A small self-supervised image encoder, trained from scratch: norm layernorm.
Rows from block 2 of a small self-supervised image encoder, named by matrix and row number. Rows with one number belong to one neuron. Each number is 500 + 50 x the weight over its row's rms, rounded and kept within 0 to 999. All counts start at 0. Numbers have three digits each.
After each neuron's rows are labels from the 100 images, of 14848, where the neuron reaches its highest value: "responds to" is what is common among them. Only what is clearly more common there than usual is listed. The data: telescope images of galaxies (Galaxy Zoo DECaLS). In brackets: how many of the 100.
# fc1: MLP up (model.blocks.2.mlp.fc1.weight, 384x96), inputs 0-95
# fc2: MLP down (model.blocks.2.mlp.fc2.weight, 96x384, transposed), outputs 0-95

fc1.108:534534457529562481494550541662514525453543467567546491538547508494451532497395438531541531525491511386616554425551526512496552458478462530578581523438506551552540442548538410484439568509590510500561491536519441614525456461514472514567499492550565520467530417566460481532510477527541475516
fc2.108:453504570487516518485493492556387462509470543548548533463487543541532499578537446405516488465471484506634499430413468455491469573388551546502426561422528485553420441568551492485491425525517514455505520469535465489347427497600506495450499515556521584495486476493491431484524547502486435574
responds to: bar: no (31)

fc1.164:526506514495463499379597531531505487517502508564537481541449453515533517549522453520592524502513472452459545476426545530586448498531491517497634506576521511518439502481624497489547411524455560508478501401536420469546552603564564515470578540513486500516533533386430445480594458459550543451
fc2.164:557412508428538508416526506483407489477485401420506381483489439544570509514540420556430542525443573589416483574531471409528472436508541498477477579495463499575544465483529530502515511579494474533541466552566524501569517434439443498489560551496554517430421589507402525472477514553499498506
responds to: edge-on disk: no (54); spiral arms: yes (48)

fc1.305:419485521494431516521593478411532470554629570517502502494491508433420499448494515528437533659509561592618465491475495413532463511491480488557465475467532572523503514477499483515377541483466532526466580492507468618523508511478527503503454500519480497547526522437395436488434581443462495492
fc2.305:560480394435522456479510468455435443432429545493459461462576580525467473490455554596421524543497552483518534500481570479425455460507476513483561501565542483468478530514525481508442523556494520493453549517560422423419496493456443478522544620521512469542620569477500343489452500412472554505
responds to: edge-on disk: no (91); spiral arms: yes (80); spiral winding: tight (56)

fc1.9:421493476539497515500574618494470513493549513522478485478524475535500469566478513542485448524490423512523502556539502530472506371506586573507498500363554536359490477500500507444451583549522535460459515560457547470529500490476522485505482610494506419669451559499400522480472427520499519571
fc2.9:401587521594553364565464528566613476526521445574429588477474488546418408537467435478435528516504538473527473524498454519443476535568518550504450485462528545573570468555480469517548518551548490496542497461395537426505495450438456499507509468518504543526474518433533465505516588509575497598
responds to: edge-on disk: yes (33)

fc1.17:427557496513480527496619415548513457488516561507508508543536531546572511504542527530508576502538403494485522475498575507463583470429460439560461437425543589575543539645483497497414520546502492506531545504458486556548562451553512555594458427417518510578535481507421498536413519458519527429
fc2.17:475502433466406510491548527483515502534530505455454503476514563604343495460515344521472509511437558510569489498513538574521571484532564369486505451555522453557491551532506504515469479518518517513437479507519513626543513376480459556521615419488510460492554492563459461518493516498540451463
responds to: edge-on disk: no (50); shape: star or artifact (33)

fc1.382:542484575516513434467543435501422500530517487488525499484488540460474502471460532391503486473454443562515441579448491443520535566495487422563505527361506480468553448460473502447592546475408448452486553588510472460580533468556517515521527525491460515428474601483490541570558514358612542555
fc2.382:545507489451459515395508504465467543497426425375484461444560505516472613497436562503462498475499553504452451417502475520494458413525460473433505517475433514604551466426521493531480527505431501434543477612472517534446598551498452475556520536495400499427618448539577529472446499530439511515
responds to: roundness: cigar-shaped (25)

fc1.220:495545419536541489466565457529617537527517501611604513505510509514464618510589495495608527459533550469500546586434594507530461510452498579498482491472537483490502501524490498507358490546496482458563410538532435448541536605472514513464498499547411546482483580550521507508509410480532564550
fc2.220:486475535509448560487498524518476471515576422438442487446545470549501439448608480485569546554541527509516527573525482299470433447597400599595434537366456518487495486479479461543472460519506505531548518463486499475499461445553548558507484467462543503471454574486505506534506553447448468511
responds to: roundness: in between (65)

fc1.123:437514503578493431500520499528495509565486522595584548512513475549437581583436444475520444545485551462506597500456506515530475496531466511496512469526530503541601373497476485467563524503420458518501568466500637437464496509693514492423518447473514533508502535508571493469511579445509510570
fc2.123:524440448515574527493412583423562487613429546457514566526503473425496549515512432442487463546536506483558489522558459568442546456434494609509459533496474466426520581472576510526471491515490517528438528473455450496522565502504509470571482495374502480430555574487487547547378583452410480528
responds to: roundness: round (48)

fc1.189:533452482481495640504521504559541483591539465486466503470473498520516513301494507502507460498543520490501530517524522524510504483490463495481492522515504494550502553473508534527505512466482547500509538502502506488529523490489540501493475511526513467515515532500508518321502537506504198508
fc2.189:531520473478397448491497502521508447483537439503556475508544502508568545478467619604452470593399468488632571517471519467482539559502435455474541535454516555529481525531509511443501496543604549519520451591525397506416422494555417466519612531571516460544515479451481473502497475557485414526
responds to: edge-on disk: no (50); spiral arms: yes (39)

fc1.137:511445447617535474535557486523376528404490488590502464457557618535497406564467501523508457449501511455499520531425500528518546541538447520495554530539584505547487486508498461522509557512492536460578561542495483492578453533542487476455542482511544535545546517575547526361542638526562569555
fc2.137:464464504532556533502509499430459570564531473518487427464419535512563524485533466564512492616603384493452516475429464496518495512570588484452504590483509520467573394489521561483524542494514653545490508523525532473488522485530352523530433484578495463409530466441495481456450517547515524564
responds to: bulge size: moderate (26)

fc1.201:517435593569543500535575475537440462460447557569488462457484525526504508417576469522583469424515479354468522547475525477482521557580614495509456501465540581477466473571473497495434575614507499390503468562468450495571496531453508482511456514504542497459470577532436495471473410511528577565
fc2.201:448564537458517534512476523450452528415551529528553473429481492501401558510501462382529527368495527440504487435539606609506511572506497470601488490567471485485467534508458480497599504616482531515474404473534451567477512437517474485438500524442527522487580437393540533528481541430479534528
responds to: bar: no (31)

fc1.49:433518575529483443509542538491447480498516547525486476454424521472454547454538474554454546641471429470627472466480490482492488495526547475520395481522500555500470445523490481481420497373496502500478523484448466610461513628548572498553499474452481490463504615484439643514452458455472457528
fc2.49:572512382481515534481524463507484519496495455515457563489534471460493534486502511541561501528547529472619547489488492294547507509537489627489559520496485501450518504535502594501572540549548501526481546524456517518499483376477434442468437547482494511536490584407529337471492470511500510486
responds to: shape: featured or disk (67); edge-on disk: no (56); bulge size: small (28)

fc1.212:537567644460547515485411467479525522558401538518548432515452472473494549510454500454574522567513469469526483377521514481469528590516604418512548496493466446491458387564537533438585552599522501493542392466487429527477507480519507494568501531476534540646502481521480512518510446493500502511
fc2.212:497508582469522508591562473490496491539461487406436506539371458585450469556500483607520494496436424515478521488444444460492530558577605441491474505454524458410399557484531489463503442479442502515471448477588489436482589520561541553476456494471487519482432398499463461442490499369488485499
responds to: bar: no (30)

fc1.365:524549514505375489494389562563495520458484514541522426554470446526598476511433477462520556528442473479486501530526512586432524470544521613462507536437499526481515516501535436493460350554381596536480464612512539495502517550480502485520509496438517608525491491483571481521384486513534559480
fc2.365:549487491541477405513415466484392499522493469530511566490459520578438453523439535592513496499438526467446509515524511776519508445477493516474443519535598434500462518527528478493486457466509463426534561482443468493522434464445486494503450503457469503479399522532460559514452483505495451499
responds to: shape: featured or disk (61)

fc1.357:478520489547414509528499497581490467469470519491473518499528523493480502490461564515565479495520501535441533442689532562478465545526569511479324532541550540510438459547461491509547552494590494472605513561497556492441521514578492509545459582495428514467492479573586486527633487565551505513
fc2.357:458458447502504499521488573462561516477382542504501471427491460551559534466511444502533458542559532519507587462526567545409480375558527572496446596350449455547511508511454438518438556533422457556413549458537460494485424432490524503489545508379474494446494557570519488512462480530510463483
responds to: roundness: round (41)

fc1.281:429474364477564553470491453433470539520530559531501593475548570549449476539470414589433540550498555521532526485540521571506548554482561572490522495505466463392482491501437469486559497551492451501501584557570457558503521552552511499462463634478548570427476445551463551496532558505433447420
fc2.281:553479469446492422559520562493508469477511507445515521483515559486353502443450470511545499453430530418487606479435570701501623469537595596524418483476473576551499425479495536478552507508478498446538447514489522512485524499500527445490482501501514497513466475385490502472471412492494498486
responds to: shape: featured or disk (63); edge-on disk: no (56); spiral arms: yes (45)

fc1.1:589484424512446457514594465510518498522563461458493525395518549528516416447499521468504549525508552502430559594474450502527529415502517506492496579494491506469561412458592464382555538478524533507533496580468551341573527479485556469507461459456533461485509621429437473460493484560538552488
fc2.1:481510483418551457512553592453456462463499542500481523506514498431495520525644402458491389548554500464600551500440484413538413582523396587448502518504492541526516509513468518455509514495513448517504452544514570589548492521497478569536483444483531538637572522488522454537414535455569510538
responds to: merging: merger (29)

fc1.204:519497514530487547503510437495575438458620524576477512428528550544498517431519546452560525484556504536454531509535456507499521457498473455521502529445537504494494441455571530503497529472524504516553488553488477509623557517449700323371505572536440508509441497522445487478519453482502552508
fc2.204:525479511509507529541565485492523435522428530506518546489466545530522498513447515471493494471624523482554510541356432590490517469506479479449564433562441477487494402495492501424587468592532513515476471362528601454486554433621536489581451489530490549489467456496515503507380508549449573516
responds to: roundness: cigar-shaped (29); edge-on disk: yes (26)

fc1.104:527504545448536440482537613537501553478477387449426596497514582491502480489588451473513504550434520466527551537521508502528493555512485454505579507556536511492483518467546514507606586527497501482514512532544524475553475587544487503375512448462530585521555424569567655504601490479491411503
fc2.104:514518477506508415476556497453532536489466578513523537598501506550475494449537490481512535550456522547550501504571463703478508410528502422409572484385534471587391448440445544491415574490444433501475481542516508429503451425501451497449497502536505486493510465559450508470465466490472408492
responds to: edge-on disk: no (91); spiral arms: yes (83); spiral winding: tight (57)

fc1.368:440563455514501534495537601536466481523507442471494567533526438515496536561465451430617483548480471483430575484462511582473504405558461508469529503484505417503493493432510522415484586449555489519595536451492523583405541628504567502610490481529492500611481498489393464459539521488469521448
fc2.368:510471517506538396426415457559435468528562450512520531540534454425394474529447478518450490476440503523418548480507464612417561468591474542450437528427557476569476443545521552488484466382499546428525521511457529584413487446485544448431499487437525495424429600513492475505513437506512502498
responds to: roundness: in between (61)

fc1.213:536476438516437599512504503440533474528450535571542489520528391521427463431480538474434521482380398479539435515441433553456493542582504462496518444546479457499490467532549478464465538516535444524486532373535473536509441468462522465503485651596544482477410564486431485472554528545490466420
fc2.213:534438560551578398454423485599436525450501478504512481505603460450512459492440491568477494514430450435438483536483487665506488467483484525507484419513482464526438506490525545436534631424458543475524495610517548537499408508425478536483513416518468545560546571491495465429494503545469516525
responds to: spiral arms: yes (42)

fc1.221:480539453544472557594471496469599541425479505470495486511546493485477537482595534459466514547457440536504590482459454357553560531441462540454508549510534462531441464488381444505428613467465525416500506512476508464449413526476577561509503503504570546464508470559488481545587469372496509568
fc2.221:487510572475505442468489471435495489467422508474444471470488504445392580505565538487514479474463548467516450447472455505504396476497592437510450535453452545434490542502419525474497481416557410556479510473455510427645465520410406482471593496556596583539401509488484476464431483468465470503
responds to: spiral arms: yes (42)

fc1.260:721463562506528524529480517569516531549493503537534488501541454483556482435476542491529433566418496525480418498534553391557474491527593543538504529520494519610510534497496481574540525449579466559487487482521513463540466432495417499386536449444486451458505512462588548437522425490530490512
fc2.260:665495490502548480554535464504426568492468399475362529516464500481443530514480490525473477461472541491560514458477440608486536497490547443511513503557462497465526474499468496501452507478431565507488592489481375611443502382440477491480481624457483466465460531537449496453541496471455561567
responds to: shape: featured or disk (74); edge-on disk: no (68); spiral arms: yes (52)

fc1.280:510516501526549456514498439538494519517474585480462561476622560487511479491511501497507532516517538515527478562498502494526488580546565541496570487658510434488591528513464478531606499488530448516465510491572464352515452356453551507536558560562575590508540511549495569483544590551545488545
fc2.280:500574547583462476527491456544486443540513483498554474418516607529572458485585460514521551410494480447472568461598493702480546434477547533512563392489599510519468443523453410519520493527591543508483496493522568503528529478467436500518468461491458503471423503484543534501469550484519539573
responds to: roundness: round (42)

fc1.132:560516520487523468508428587517507534473432549504490467410570464418493497590493524450493393543402523435453445515512482438602556534486521444541594476469453487497466487467472471511566631448541499504524485585470442416479531579495506499543440509502518503559458506558471435457564542555623425485
fc2.132:561528566528499644511521525477506564553481543475503531484488449555462535483456504506496524556468366381408451496487466513486479527511518580385517557511434511510415524467455462501491501496394429462453561642537561449458570440531460493434479543472452547437576504475546477507491494463442478481
responds to: edge-on disk: no (50)

fc1.363:507476400464512458425561456438486518664464517497534523577557511516460548566567524482577506493473409477502538597526516569520519473503545551480539529630519490526522584477510559497475548591478509523530480504528519523467497523365581534515506489478485460463433590532522461587531409543475535556
fc2.363:515476529567470522472486531504523517460485547512577605422500541576521453436576538519515431542543403522448483420489455441476486522564514539518462555445462464589487423631516418462515494519578619513539530480532593492491428519510454494464545545411560513575472471519441551580556463560467546478
responds to: spiral arms: yes (39)

fc1.43:509570602508580473507490495500537524560585588383479551518442479474476488519503461587478458572367529543498501530500454506490553554516462581568536557490455430496466457487521431561576543536523491529524473550499411548492470548509455440528476565397488492502495523553637496573569563484465509566
fc2.43:504427495511467591489549580449489571502506507484506496494464467509481565466431506534466481525474536544539570464529554384505469473550383534493539486463481575488479517457554448510585416512505527556493447507574453476412519425525430504556577562489459502492531572479668587507488482424597543549
responds to: shape: featured or disk (72); edge-on disk: no (68); spiral winding: tight (34)

fc1.292:548484515482492536505532613531530473433576448634508462430454544593483466511493440488458472558494466503572454458471450517492467454539421517493506546578526435508547476589532520531521507570564531514522429532436593514529540645494526500571512368462477495534458490519476582396500560483543499488
fc2.292:406549579523583366452429416469499503518539492527506572463510446383526434435516592445532432575531468493534478533535486451496551528521424596499497501411528464524420438434482486462527531409445499398572462538476468425508469404496446438508490474553507539520454493521517464481466527465509490515
responds to: edge-on disk: yes (25)

fc1.209:526454551465388485387417482558419560480509506576380548516571464500484476474376494515494525541511498503496535550671430553507470543497502518516497556525422419537528496452488492535544538513532481541571537534489483519436530537496555493520499464529540497499542527460488502513365556549607480555
fc2.209:414609511564559549532441549526492479439637441481449494435416497604419506514543438472495546584465479489527531533495458533508461471486483486502520537518451541446548530513522506509492465506511543534527521525515507632546400474481540434495591471440553484460486562548593487490477654476470521559
responds to: roundness: round (50)

fc1.50:506407459487559581503526566524525522458406479508535476587490502539419420571516495607448551500516504504493508601549555501502542507556451482448510507523528524469422533449487448509437528431435549459499460396489463532455446521566569544589473449544517509469504619544561489392536552527502558399
fc2.50:493448513520446456506449453502553486377440489506450438526425491517431482427442542593498457447533518518545480403392504536468472536479510418411451519416545531479445448591503543498526479478430480527550477529527592503500455564469453392507505569588518546562491393491424458502539518487579535492
responds to: edge-on disk: yes (32); roundness: cigar-shaped (32)

fc1.350:465525394501472490489555452531557506527513503525561470540546491478578444541471557475510370519515548522625467493489474439546511491470434460480496446522541521517593558525470491437517543427491511438491627581548447512632542466435521532546538429549516534500531498516481536497522626559574403487
fc2.350:395513508540530516463444526524433526534445454517543628497495452554490419459568485462514586382508512504486470414497472676563510515488501424473533459492449518527496460506504478558489455519546484458510510526639437470477524491493476548478456566492508451499603405389522568530537530500520489512
responds to: roundness: round (44)

fc1.230:501650625509568486483505458438431526527518540475508536473501537541491517474502507555448499452530521547469408587510554524499544510496556429498513472366492463476548538573465474652506465513465519560516512511478464608507515485439489558432496550509598511473453556528525564504486407536604475482
fc2.230:527579495530502471513488534537489535582419472487535528505503540496576489445546384537554539479476487585416507517565449479528471438588490610486577452320469494538548494535487509540521455483506507484465529472462437619487556487421600494494542566507509441534457573415447575475491477492463497495
responds to: roundness: round (41)

fc1.156:547568620508585458527424423558490519419447481536558437434466535577489430589530498556464456489544371413571509368522471471506528538510517492538517528492427508440441513545505459532501521524475492551536544460504425543510498480558496500555519480556566549555556513607573508485516521556480511421
fc2.156:465559586473413512521647482529508513538635501470471512538503487457453490587523522573440474489457476453565571575488505445480512582467469496601595519477521525453460541592501504404465511449553542498474479522551544467457503550508492512470475612435549488484541484504514523533596462382445525475
responds to: edge-on disk: no (53); spiral arms: yes (39)

fc1.318:501509453448493553501528525428396492563535486483491444464334531556462457558416489548500432547479461556495501435551496430536542454447587506447535546395536502480425486503543475477423524522479554524492474473530582466427505548573449572429554545493500488604490606490434449494504510496533502414
fc2.318:554550472551465527459494514466554456485448483416533515366439513580546436485418381461501494475518504442498503515440535604456547472498564429420515469578515449577493415439514487486473534519499491465575492552525494402472577396520554442537484467442486390531525477418504473504547576538499486519
responds to: edge-on disk: yes (42); roundness: cigar-shaped (41)

fc1.141:505538450566451494532451470539425583497414527571536480536406470494568482539447506486465464484384465509454435539489528421459502468556583555441458510453494456438459536523684496491521503530473539486524546533618464490546449413459506530481518511529507588406537543470551545512442486421481497471
fc2.141:457449513443582507556473461566439484574543471424548446520484552545453523560439510557531598489463487470470669549534530590528505519562443498573450443553531550429550536532577458510468430504549526478467569530416539513457462449557506497476452561475450534508521477603439490522450464559573498545
responds to: edge-on disk: no (52); spiral arms: yes (43)

fc1.68:454498478519514546478487527543513536444562506563530437484468564526594431497519477514526494556498478597466501457582574491589469511485448498441583477549532533480557468412506514455507493477456676511524540403508448483470576463439486535450592456547506448562492550524373508404587494467478532476
fc2.68:492467489510486610531534556563415541375514508530530418524417474561488586510454509509505538460538472395413503496540510508518495533542522476573598539523461503504492446405465475480543499410582484542559473505548582505471455488510532487502480523511489489613416456442500451461444547652485526557
responds to: roundness: cigar-shaped (31)

fc1.21:462495423439473495543504555532529549537519499387498417454504531525573467534474457472532527467593501551566596497507512484537564462432434489448551560371572514407513471442571497481505517448433549540486464519484483480565513609454555526506564424512545503602440450505444584482514531444571530439
fc2.21:460529521575458460477480492525419552486437491472482589498414398466477414463457476505468469512525542547471445586551599520499613521527500540478491516402481472639443468490398420508502583459456528441572487559566484436491400435420490503478539490472503453543538527448534467492497463536530560492
responds to: roundness: cigar-shaped (27)

fc1.207:473477519483505455529583427487550479510520443349477557559515520517496532568528508544518501431604481521456599446526511434542464526409475578470566528387543439413499560488463500472525551529535545495537498544574392495437523509485515516516478486410504530493603556521440430507536578460588505468
fc2.207:510471542586558478529426549530458513463563499496502529537526507523579501541480497551478526449513448492410446525489460804513491513490487527446461494503499477552496522510515485554473502423556511493492526568506558504522503552457628484463510463519470536515406433545488521497467517572473499497
responds to: merging: merger (32)

fc1.383:492475535549509380518541515452533529511515539528517435479539389495529407567600552515554322479519445488530468498549511591509506564455473438524589518509585567522391494513496440465491501515533474516502510619522609472476504496507573466439522475564528504465528482500542502511535563569513427486
fc2.383:543524437515474506473359526567523484490450482507511316535548540520525488488574560519540450514479445501558488501493513389363537447529553349533577491591515488444501487561542528499473491527492551529381499442520520527456469504447502493528530512491541446510589555491482455531536520542506482485
responds to: shape: featured or disk (68); edge-on disk: no (56); spiral arms: yes (45)

fc1.84:463530595506552538541556508539512475472501447524477501553441546433541472496596478512539431603444472490538607581447487424487457503467525547469490413489457479475488610597485535466548491516492547502558519519526503538467614375432378467522521486483517538422597540508495516475517580549556513540
fc2.84:387525544532500543498578520498458456515562416534576473550560530559506461516471466479481561507479498526538559428409540726547490511441455480447508494506491437542534478547478522535440491503539445549502491468504549463465434450495596533491563567410475419406541538489522451518566504508475516514
responds to: shape: featured or disk (90); edge-on disk: no (89); spiral arms: yes (83)

fc1.148:553441528467469564510583374520515531476522473616532562545451619556453514442431418501505428445448469528539572552595494481479509493534467527427503506414486514520411449517606534474541567590560555443506533493493505571497426477552573508485534475522517491539502480482419419460540444501502543491
fc2.148:403515554475532560434517467507498495496584416481578520445472433510435494555568461434606504459434485533470542455527562594516567616501482518521491490614512459493471476376487464503420447608474501506546457536449534514496566447551538526483451500462549505519531466573570482543414433477502506557
responds to: edge-on disk: no (78); shape: featured or disk (78); bar: no (44)

fc1.27:585532569508509584530518487552506497529502578469540416452560507488361502541495515558454494490504579437523448535534490479511515533507533451589555538455405494388440408509524495469544505461427445501441469541491427409522456520561500574588540547506468505598498605591512455498536502491508529430
fc2.27:519514448502525483585533411499494535524537448500547561545426489532462519456434449517525419558551395501503540529525501429463518499491298523487570478515475478500493514549418515454432529494452545507532456475452567583482457556489523466471484526555470509511569314531509521519476542517507495399
responds to: edge-on disk: yes (46); roundness: cigar-shaped (29)

fc1.344:567474445467461455480477365491469512551500494475468447338472484550524421452520561400507573472404476523439468488504412474582518444535561510490477557436479527564580525485546514435534490442513606512452543574526463407494494545528560573511426496488454546499515571472439469480488449466536501498
fc2.344:583487520511499473509519469518479444546565580515490374518489498455596538406491470509435522628450425459596516477460496473478468538532447627417516548530528506499497510571567457527481552529435493508401547531427561527553461510572551514475487534488456531520499489557371481547455487410455487471
responds to: merging: merger (28)

fc1.87:463496486534516466520556472550547535498584509441536446442556375457451509562493535489522516550508480423543514492505517536581532508601552523530502480566593484521591498498514569428542504375530473488556487530441556460502517483519429447464523408516580588478529503541483582579533562560463361526
fc2.87:476549414570472474521389454523490502487556523500491485508423489495410465453502533436565582451465588556528411522455580621459500494534503476491532402488565541514556547613445588537515529523513449538404486512513431478449498569440516466459461526536490546498479463416470560556587562511498449464
responds to: bulge size: moderate (25)