A small self-supervised image encoder, trained from scratch.
Model: 9.3M parameters, 48-pixel images, arch convnext, norm layernorm, activation gelu, moe expert_choice, num experts 16, patch size [2, 2], depths [2, 2, 2, 2], widths [48, 96, 192, 384].
Training: muon at rate 0.004, 23300 steps, batches of 256.
Data: trained on telescope images of galaxies (Galaxy Zoo DECaLS), 88335 training examples, 67.5 epochs.
Rows from block 4 of a small self-supervised image encoder, named by matrix and row number. Rows with one number belong to one neuron. Each number is 128 + 24 x the weight over its row's rms, rounded and kept within 0 to 255. All counts start at 0. Numbers have three digits each.
Before each neuron's rows are labels from the 100 images, of 14848, where the neuron reaches its highest value: "colour at peak" is the nearest of a few named colours to the mean colour under the peak; "strongest on" is what is common among them. Only what is clearly more common there than usual is listed. The data: telescope images of galaxies (Galaxy Zoo DECaLS). In brackets: how many of the 100.
# fc1: MLP up (model.blocks.4.mlp.fc1.weight, 768x192), inputs 0-95
# fc2: MLP down (model.blocks.4.mlp.fc2.weight, 192x768, transposed), outputs 0-95

colour at peak: grey (53); brown (46)
strongest on: roundness: round (71)
fc1.12:143122093118137118143103166174143160117060118129127159162042146151145184177135079160135109138167153139150097094109148132138152130161126119179143102125162107139126128137121135151106117127179173116121099160122153106168120108144169090095087140109122175117124114136104109115137174135146116142
fc2.12:092134108118135112112120156184113150104161103144146132117133110134127099149117133123111144123135131138141128089178126148121120152151149104146127061148145144162062139163112118164146138114153159087130157116139154144122142155169137130073096118126148135156134123162120100110136131120135156126

colour at peak: brown (56)
strongest on: shape: featured or disk (64); edge-on disk: no (55); bar: no (36)
fc1.650:154138112141137115157137138154161092101155128104132140119109106103113178131110158136099166097126135122150111123094119112135149143118133099148126076153117144141142120122151121079126117126177148105160158101141152136121168167165147127091139120142152126133116150136145113156156168113123143124
fc2.650:107108163151125142151135115100112129121116131156129130135099208164154137135120118123113150130135132142151148109125119126142087137164135132149107064133118157126136084142114118165151119116115152110073111159124158091116138157143114103133134124123057094138125134158151151132113115099124143091

colour at peak: grey (45); brown (45)
strongest on: shape: featured or disk (65); edge-on disk: no (63); spiral arms: yes (48)
fc1.183:121144131133117128092098159158189118114049121130145058107098123122162081096140139131145132109129099091102169092116122193123105132130153146138098140122136097130086107140099129111115094147151133124141159136119107101120145127102112119137094152114130130149139143143124153151112145139119124153
fc2.183:119110121171109134146138132062115118136114137191129191145154111099120128125093132117162133102141141123113134116086113101133138121131130152139125181113107088131176172127123134149124142111140141171153091113092104127140181092106131090127119125137098119090120126138159141176138122113137110159

colour at peak: brown (63)
strongest on: shape: featured or disk (76); edge-on disk: yes (35)
fc1.111:100140151140114161184126095101157111133099148140128164109157163137121120138149128144108132131114130110101143164134107131131144129106153175111116061138125131118123139162170090120106118133137121121111127168113117101149143155131154131088190137086112083125134101140178122162126128102090089126
fc2.111:102109100127099126161102117131154137148147122160137139122120143101144129136172109099098128188125134132132119114156132173146152154122144089123134152114105104135084108129131103117112130117084103085127155091132173110153127142167147159118079123116135097097152147176099124120101099161119119139

colour at peak: brown (30)
strongest on: shape: featured or disk (60); edge-on disk: no (57)
fc1.224:120134115134205130110134128131136119154139150090121137125104126122162122098115124137138129173106119152146136148141128128149125146135152133148133156131122120142142135155115090127157057115115132139160110181118171142155125176146119152131103128123157145081117138149150118140093104123156183126
fc2.224:121141124105134146171157125101089125089133130165103115137112092158139135111132094149175067108117110109134169129142123141117108145159098123112102164107132119108102148111130121175129171176120117104104142085135112131166089120135085087147152137200120124132132133105151157103106114109159137139

colour at peak: grey (62); brown (36)
strongest on: spiral arms: yes (84); bulge size: small (62); spiral winding: tight (59)
fc1.440:134100118145122111132110126140134087102110119144142136119062116133143090120118157130083144128136117131163167108111117092116147128130160124138120116119154079151156107126149112101114101144111121095115120152125126174098120137134159122138107133144105123115102139137097123116151166138138110147
fc2.440:129118128101141077125152099113128103130141106130116146137111140113151109113101099119170140139131150158123186159143124120113106074168174119113108181120131165156151154097109146119119134126105129141143137134138142181105095148115123131131136115168095115105133145119150105144113145115168129212

colour at peak: brown (31)
strongest on: edge-on disk: yes (28); shape: star or artifact (26)
fc1.394:126116163153167093160099104091137120171118116118126119132143179124139102104069137116115152130119154177157112143038142151108121142119089114154125096127147155135125147136107123116155149149128120111146139156147128174122121175165101119103120116107146147135131143131104125136127131115132143146
fc2.394:152132123097114117162098122091136138139116125130115152154145192152122153164105148128120144121109117102131102127188151135100087156179124156141111121121153098138160117159130153129122096066142097121119112130104077079134147106161211140117102123119122115129127158113138113139169119095108168133

colour at peak: brown (67)
strongest on: shape: featured or disk (64); edge-on disk: no (53); bulge size: moderate (28)
fc1.745:068088144136098117118079082117056169116125130111130123134130115143192108125113106090130129140129176109110124158126127120113089097127124156126127093128132133116161075104109121144129149175153122102112158126122142133132142161163114126106175118080114110148140106107078115133124122146115145134
fc2.745:148124113136107150112155114167130134103119131130139144161088134142121156139090125112096157152148131107098154107175106083174115168129133107101163097125152139126111156134161132131117134125094158152096145158137120097105072171149127131118108118085179114112120151147069127121154091126090107141

colour at peak: grey (59); brown (31)
strongest on: edge-on disk: no (59); spiral arms: yes (51); bar: no (40)
fc1.220:080139147139123126122113128131100133141108125126108091101101136100154140142151123130121090123139140169139079163104130130111126110165152094124100083098162104153136100112204105143141131103103131125123121135132087114095093130163137145143113110163141109133097129147136099086134139055110146158
fc2.220:123114134090111137112119147184159152132142113128137127128118170142126145138136065091154060133142122126082107173133136149096129133084138127129131099127125156096080143105114122128142139128121134115106100117154107136117096135125117140126102123153152122136148159121110099155122150133118105143

colour at peak: brown (73)
strongest on: shape: featured or disk (81); edge-on disk: no (79); spiral arms: yes (66)
fc1.142:114127111123135161103120117132096156138113128162150121127110127116140115136160095132123125108147158127068121120145139129102116144115125128121130090115170078146118127150156097110096094101160126159109115124147139114132127084151076091104145160189148135154136191141157107091139134135164117109
fc2.142:123107108126136110142110139169165146117137158180110136138132081114138116121170099136096136124122140099183146163118104124120139114101152146184077173115114116152158115136087127121135148114132101113121132110101116101141066100135096156133127142094077089131123151172127088097168132109135108115

colour at peak: brown (61); grey (35)
strongest on: edge-on disk: no (50)
fc1.737:129146156108181114145116123099113123119117131190129149117119148098117105141102135133124193078158152146116147112090126136116119109144148132134135136105132121125146121136140132103135125142094129155128146053108158168131167139120119123135063102127182133123116091146163130127168165105147148132
fc2.737:144103127101139117131126136141143145123110157064114125151114142146161151110091129135121150165102168102119108160113165149152113122160141181148134113113121136154146101150114117149142124139127113117164120179098132130139203123132133166087135127098027141097094158155114086136086142153128133109

colour at peak: brown (51)
strongest on: roundness: in between (64)
fc1.354:125103100121107118132127113111130067157105112084094090142122079133127148154143132136094076151106162148113080184174136117072173155162135139166102121118118140084111094133113102149101133181164146131131112142130135136103131127113096093129159129134115122107112140123075113107108127108129147090
fc2.354:128131136133145110131161138112158119151133144125106102118150145142122119141193126133116170148120111149151108129086137083131101100127130060087120182129141109124125098083125132120132131167164150124140165138128178149136104122132118104112179143118141109124138113085138192124102148196127150142

colour at peak: brown (50); grey (26)
strongest on: shape: featured or disk (82); edge-on disk: no (64); spiral arms: yes (59)
fc1.587:134114136106152122132133138119116122130101116139150132152146134129152126098139168132064084131098112175123138128123116107104146106160152104121140152099068090107164109139123108122114133111138123129135136105060158138149118132118170131153126088128180116095134136138189143134103128112136159139
fc2.587:154154116132116133121140141150116105067164153143105063110152133112114112104104098144163120134094124106126127145154113136083144124117137163096173097162113155122162143139111100103130146139168132121106146157142119129122078153117142118132156178098168140127080106059150147119149130152101153148

colour at peak: grey (58); brown (36)
strongest on: shape: featured or disk (62); edge-on disk: no (61); bulge size: moderate (29)
fc1.417:114094129108167079108135120099137088102141135154130160097092156108098156149088126126122183123155146114160128172121128151146138141152113128130113136096151104106111111140085122097139098139121130121121087099153189115101120136133139141104101142160160116118108186107120121104165168074144122148
fc2.417:124137145111175133106129108166121093108140158179111093104140136124140185142172136134137128133120109113179122083129148122146125150096111126131079100127137138131141110121149133085132120134126107116130139099125142136136070124136103119133153142079154128145152115119137140091103136115125156107

colour at peak: grey (50); brown (30)
strongest on: shape: featured or disk (64); edge-on disk: no (61); spiral arms: yes (43)
fc1.702:120111131130136152148117111079117105123122139143107233117159119143152136096169135097148122146142117154138131141118161111143118067131164145137167095117135121163103126113116147124140166148131151116156122119102133180142181122150166146151141119114125123149103133129131091105108150127144106175
fc2.702:133158139113112127121107096162138139138100136095126107157104119113095135169173157152091131144123145112118113114097142189135144058186121106096135139155127102112083113161121140130118144138150147114147123150144117115089107122106140129125159098160135160112155117144091150115115140139101097155

colour at peak: grey (49); brown (38)
strongest on: shape: featured or disk (83); edge-on disk: no (72); spiral arms: yes (64)
fc1.337:170203157094135106136099115157096100113121100156122137167111146124172192129126139122127084117097108125118111126110119102136129128135152132167126090093106104144121163129139147153127113092154074192127098136139130107161118108103141107171095134110124121109144109149151086094140145110093133125
fc2.337:134115139143134143138142121155106133091141134107168144122107114142115111091093131104152132145156126129131141160111126092091155121075162130079128095132132128174135139117105136101150117116107095139122138110164131127103134156141104114186123137124127151104122151140141190140145116111115132104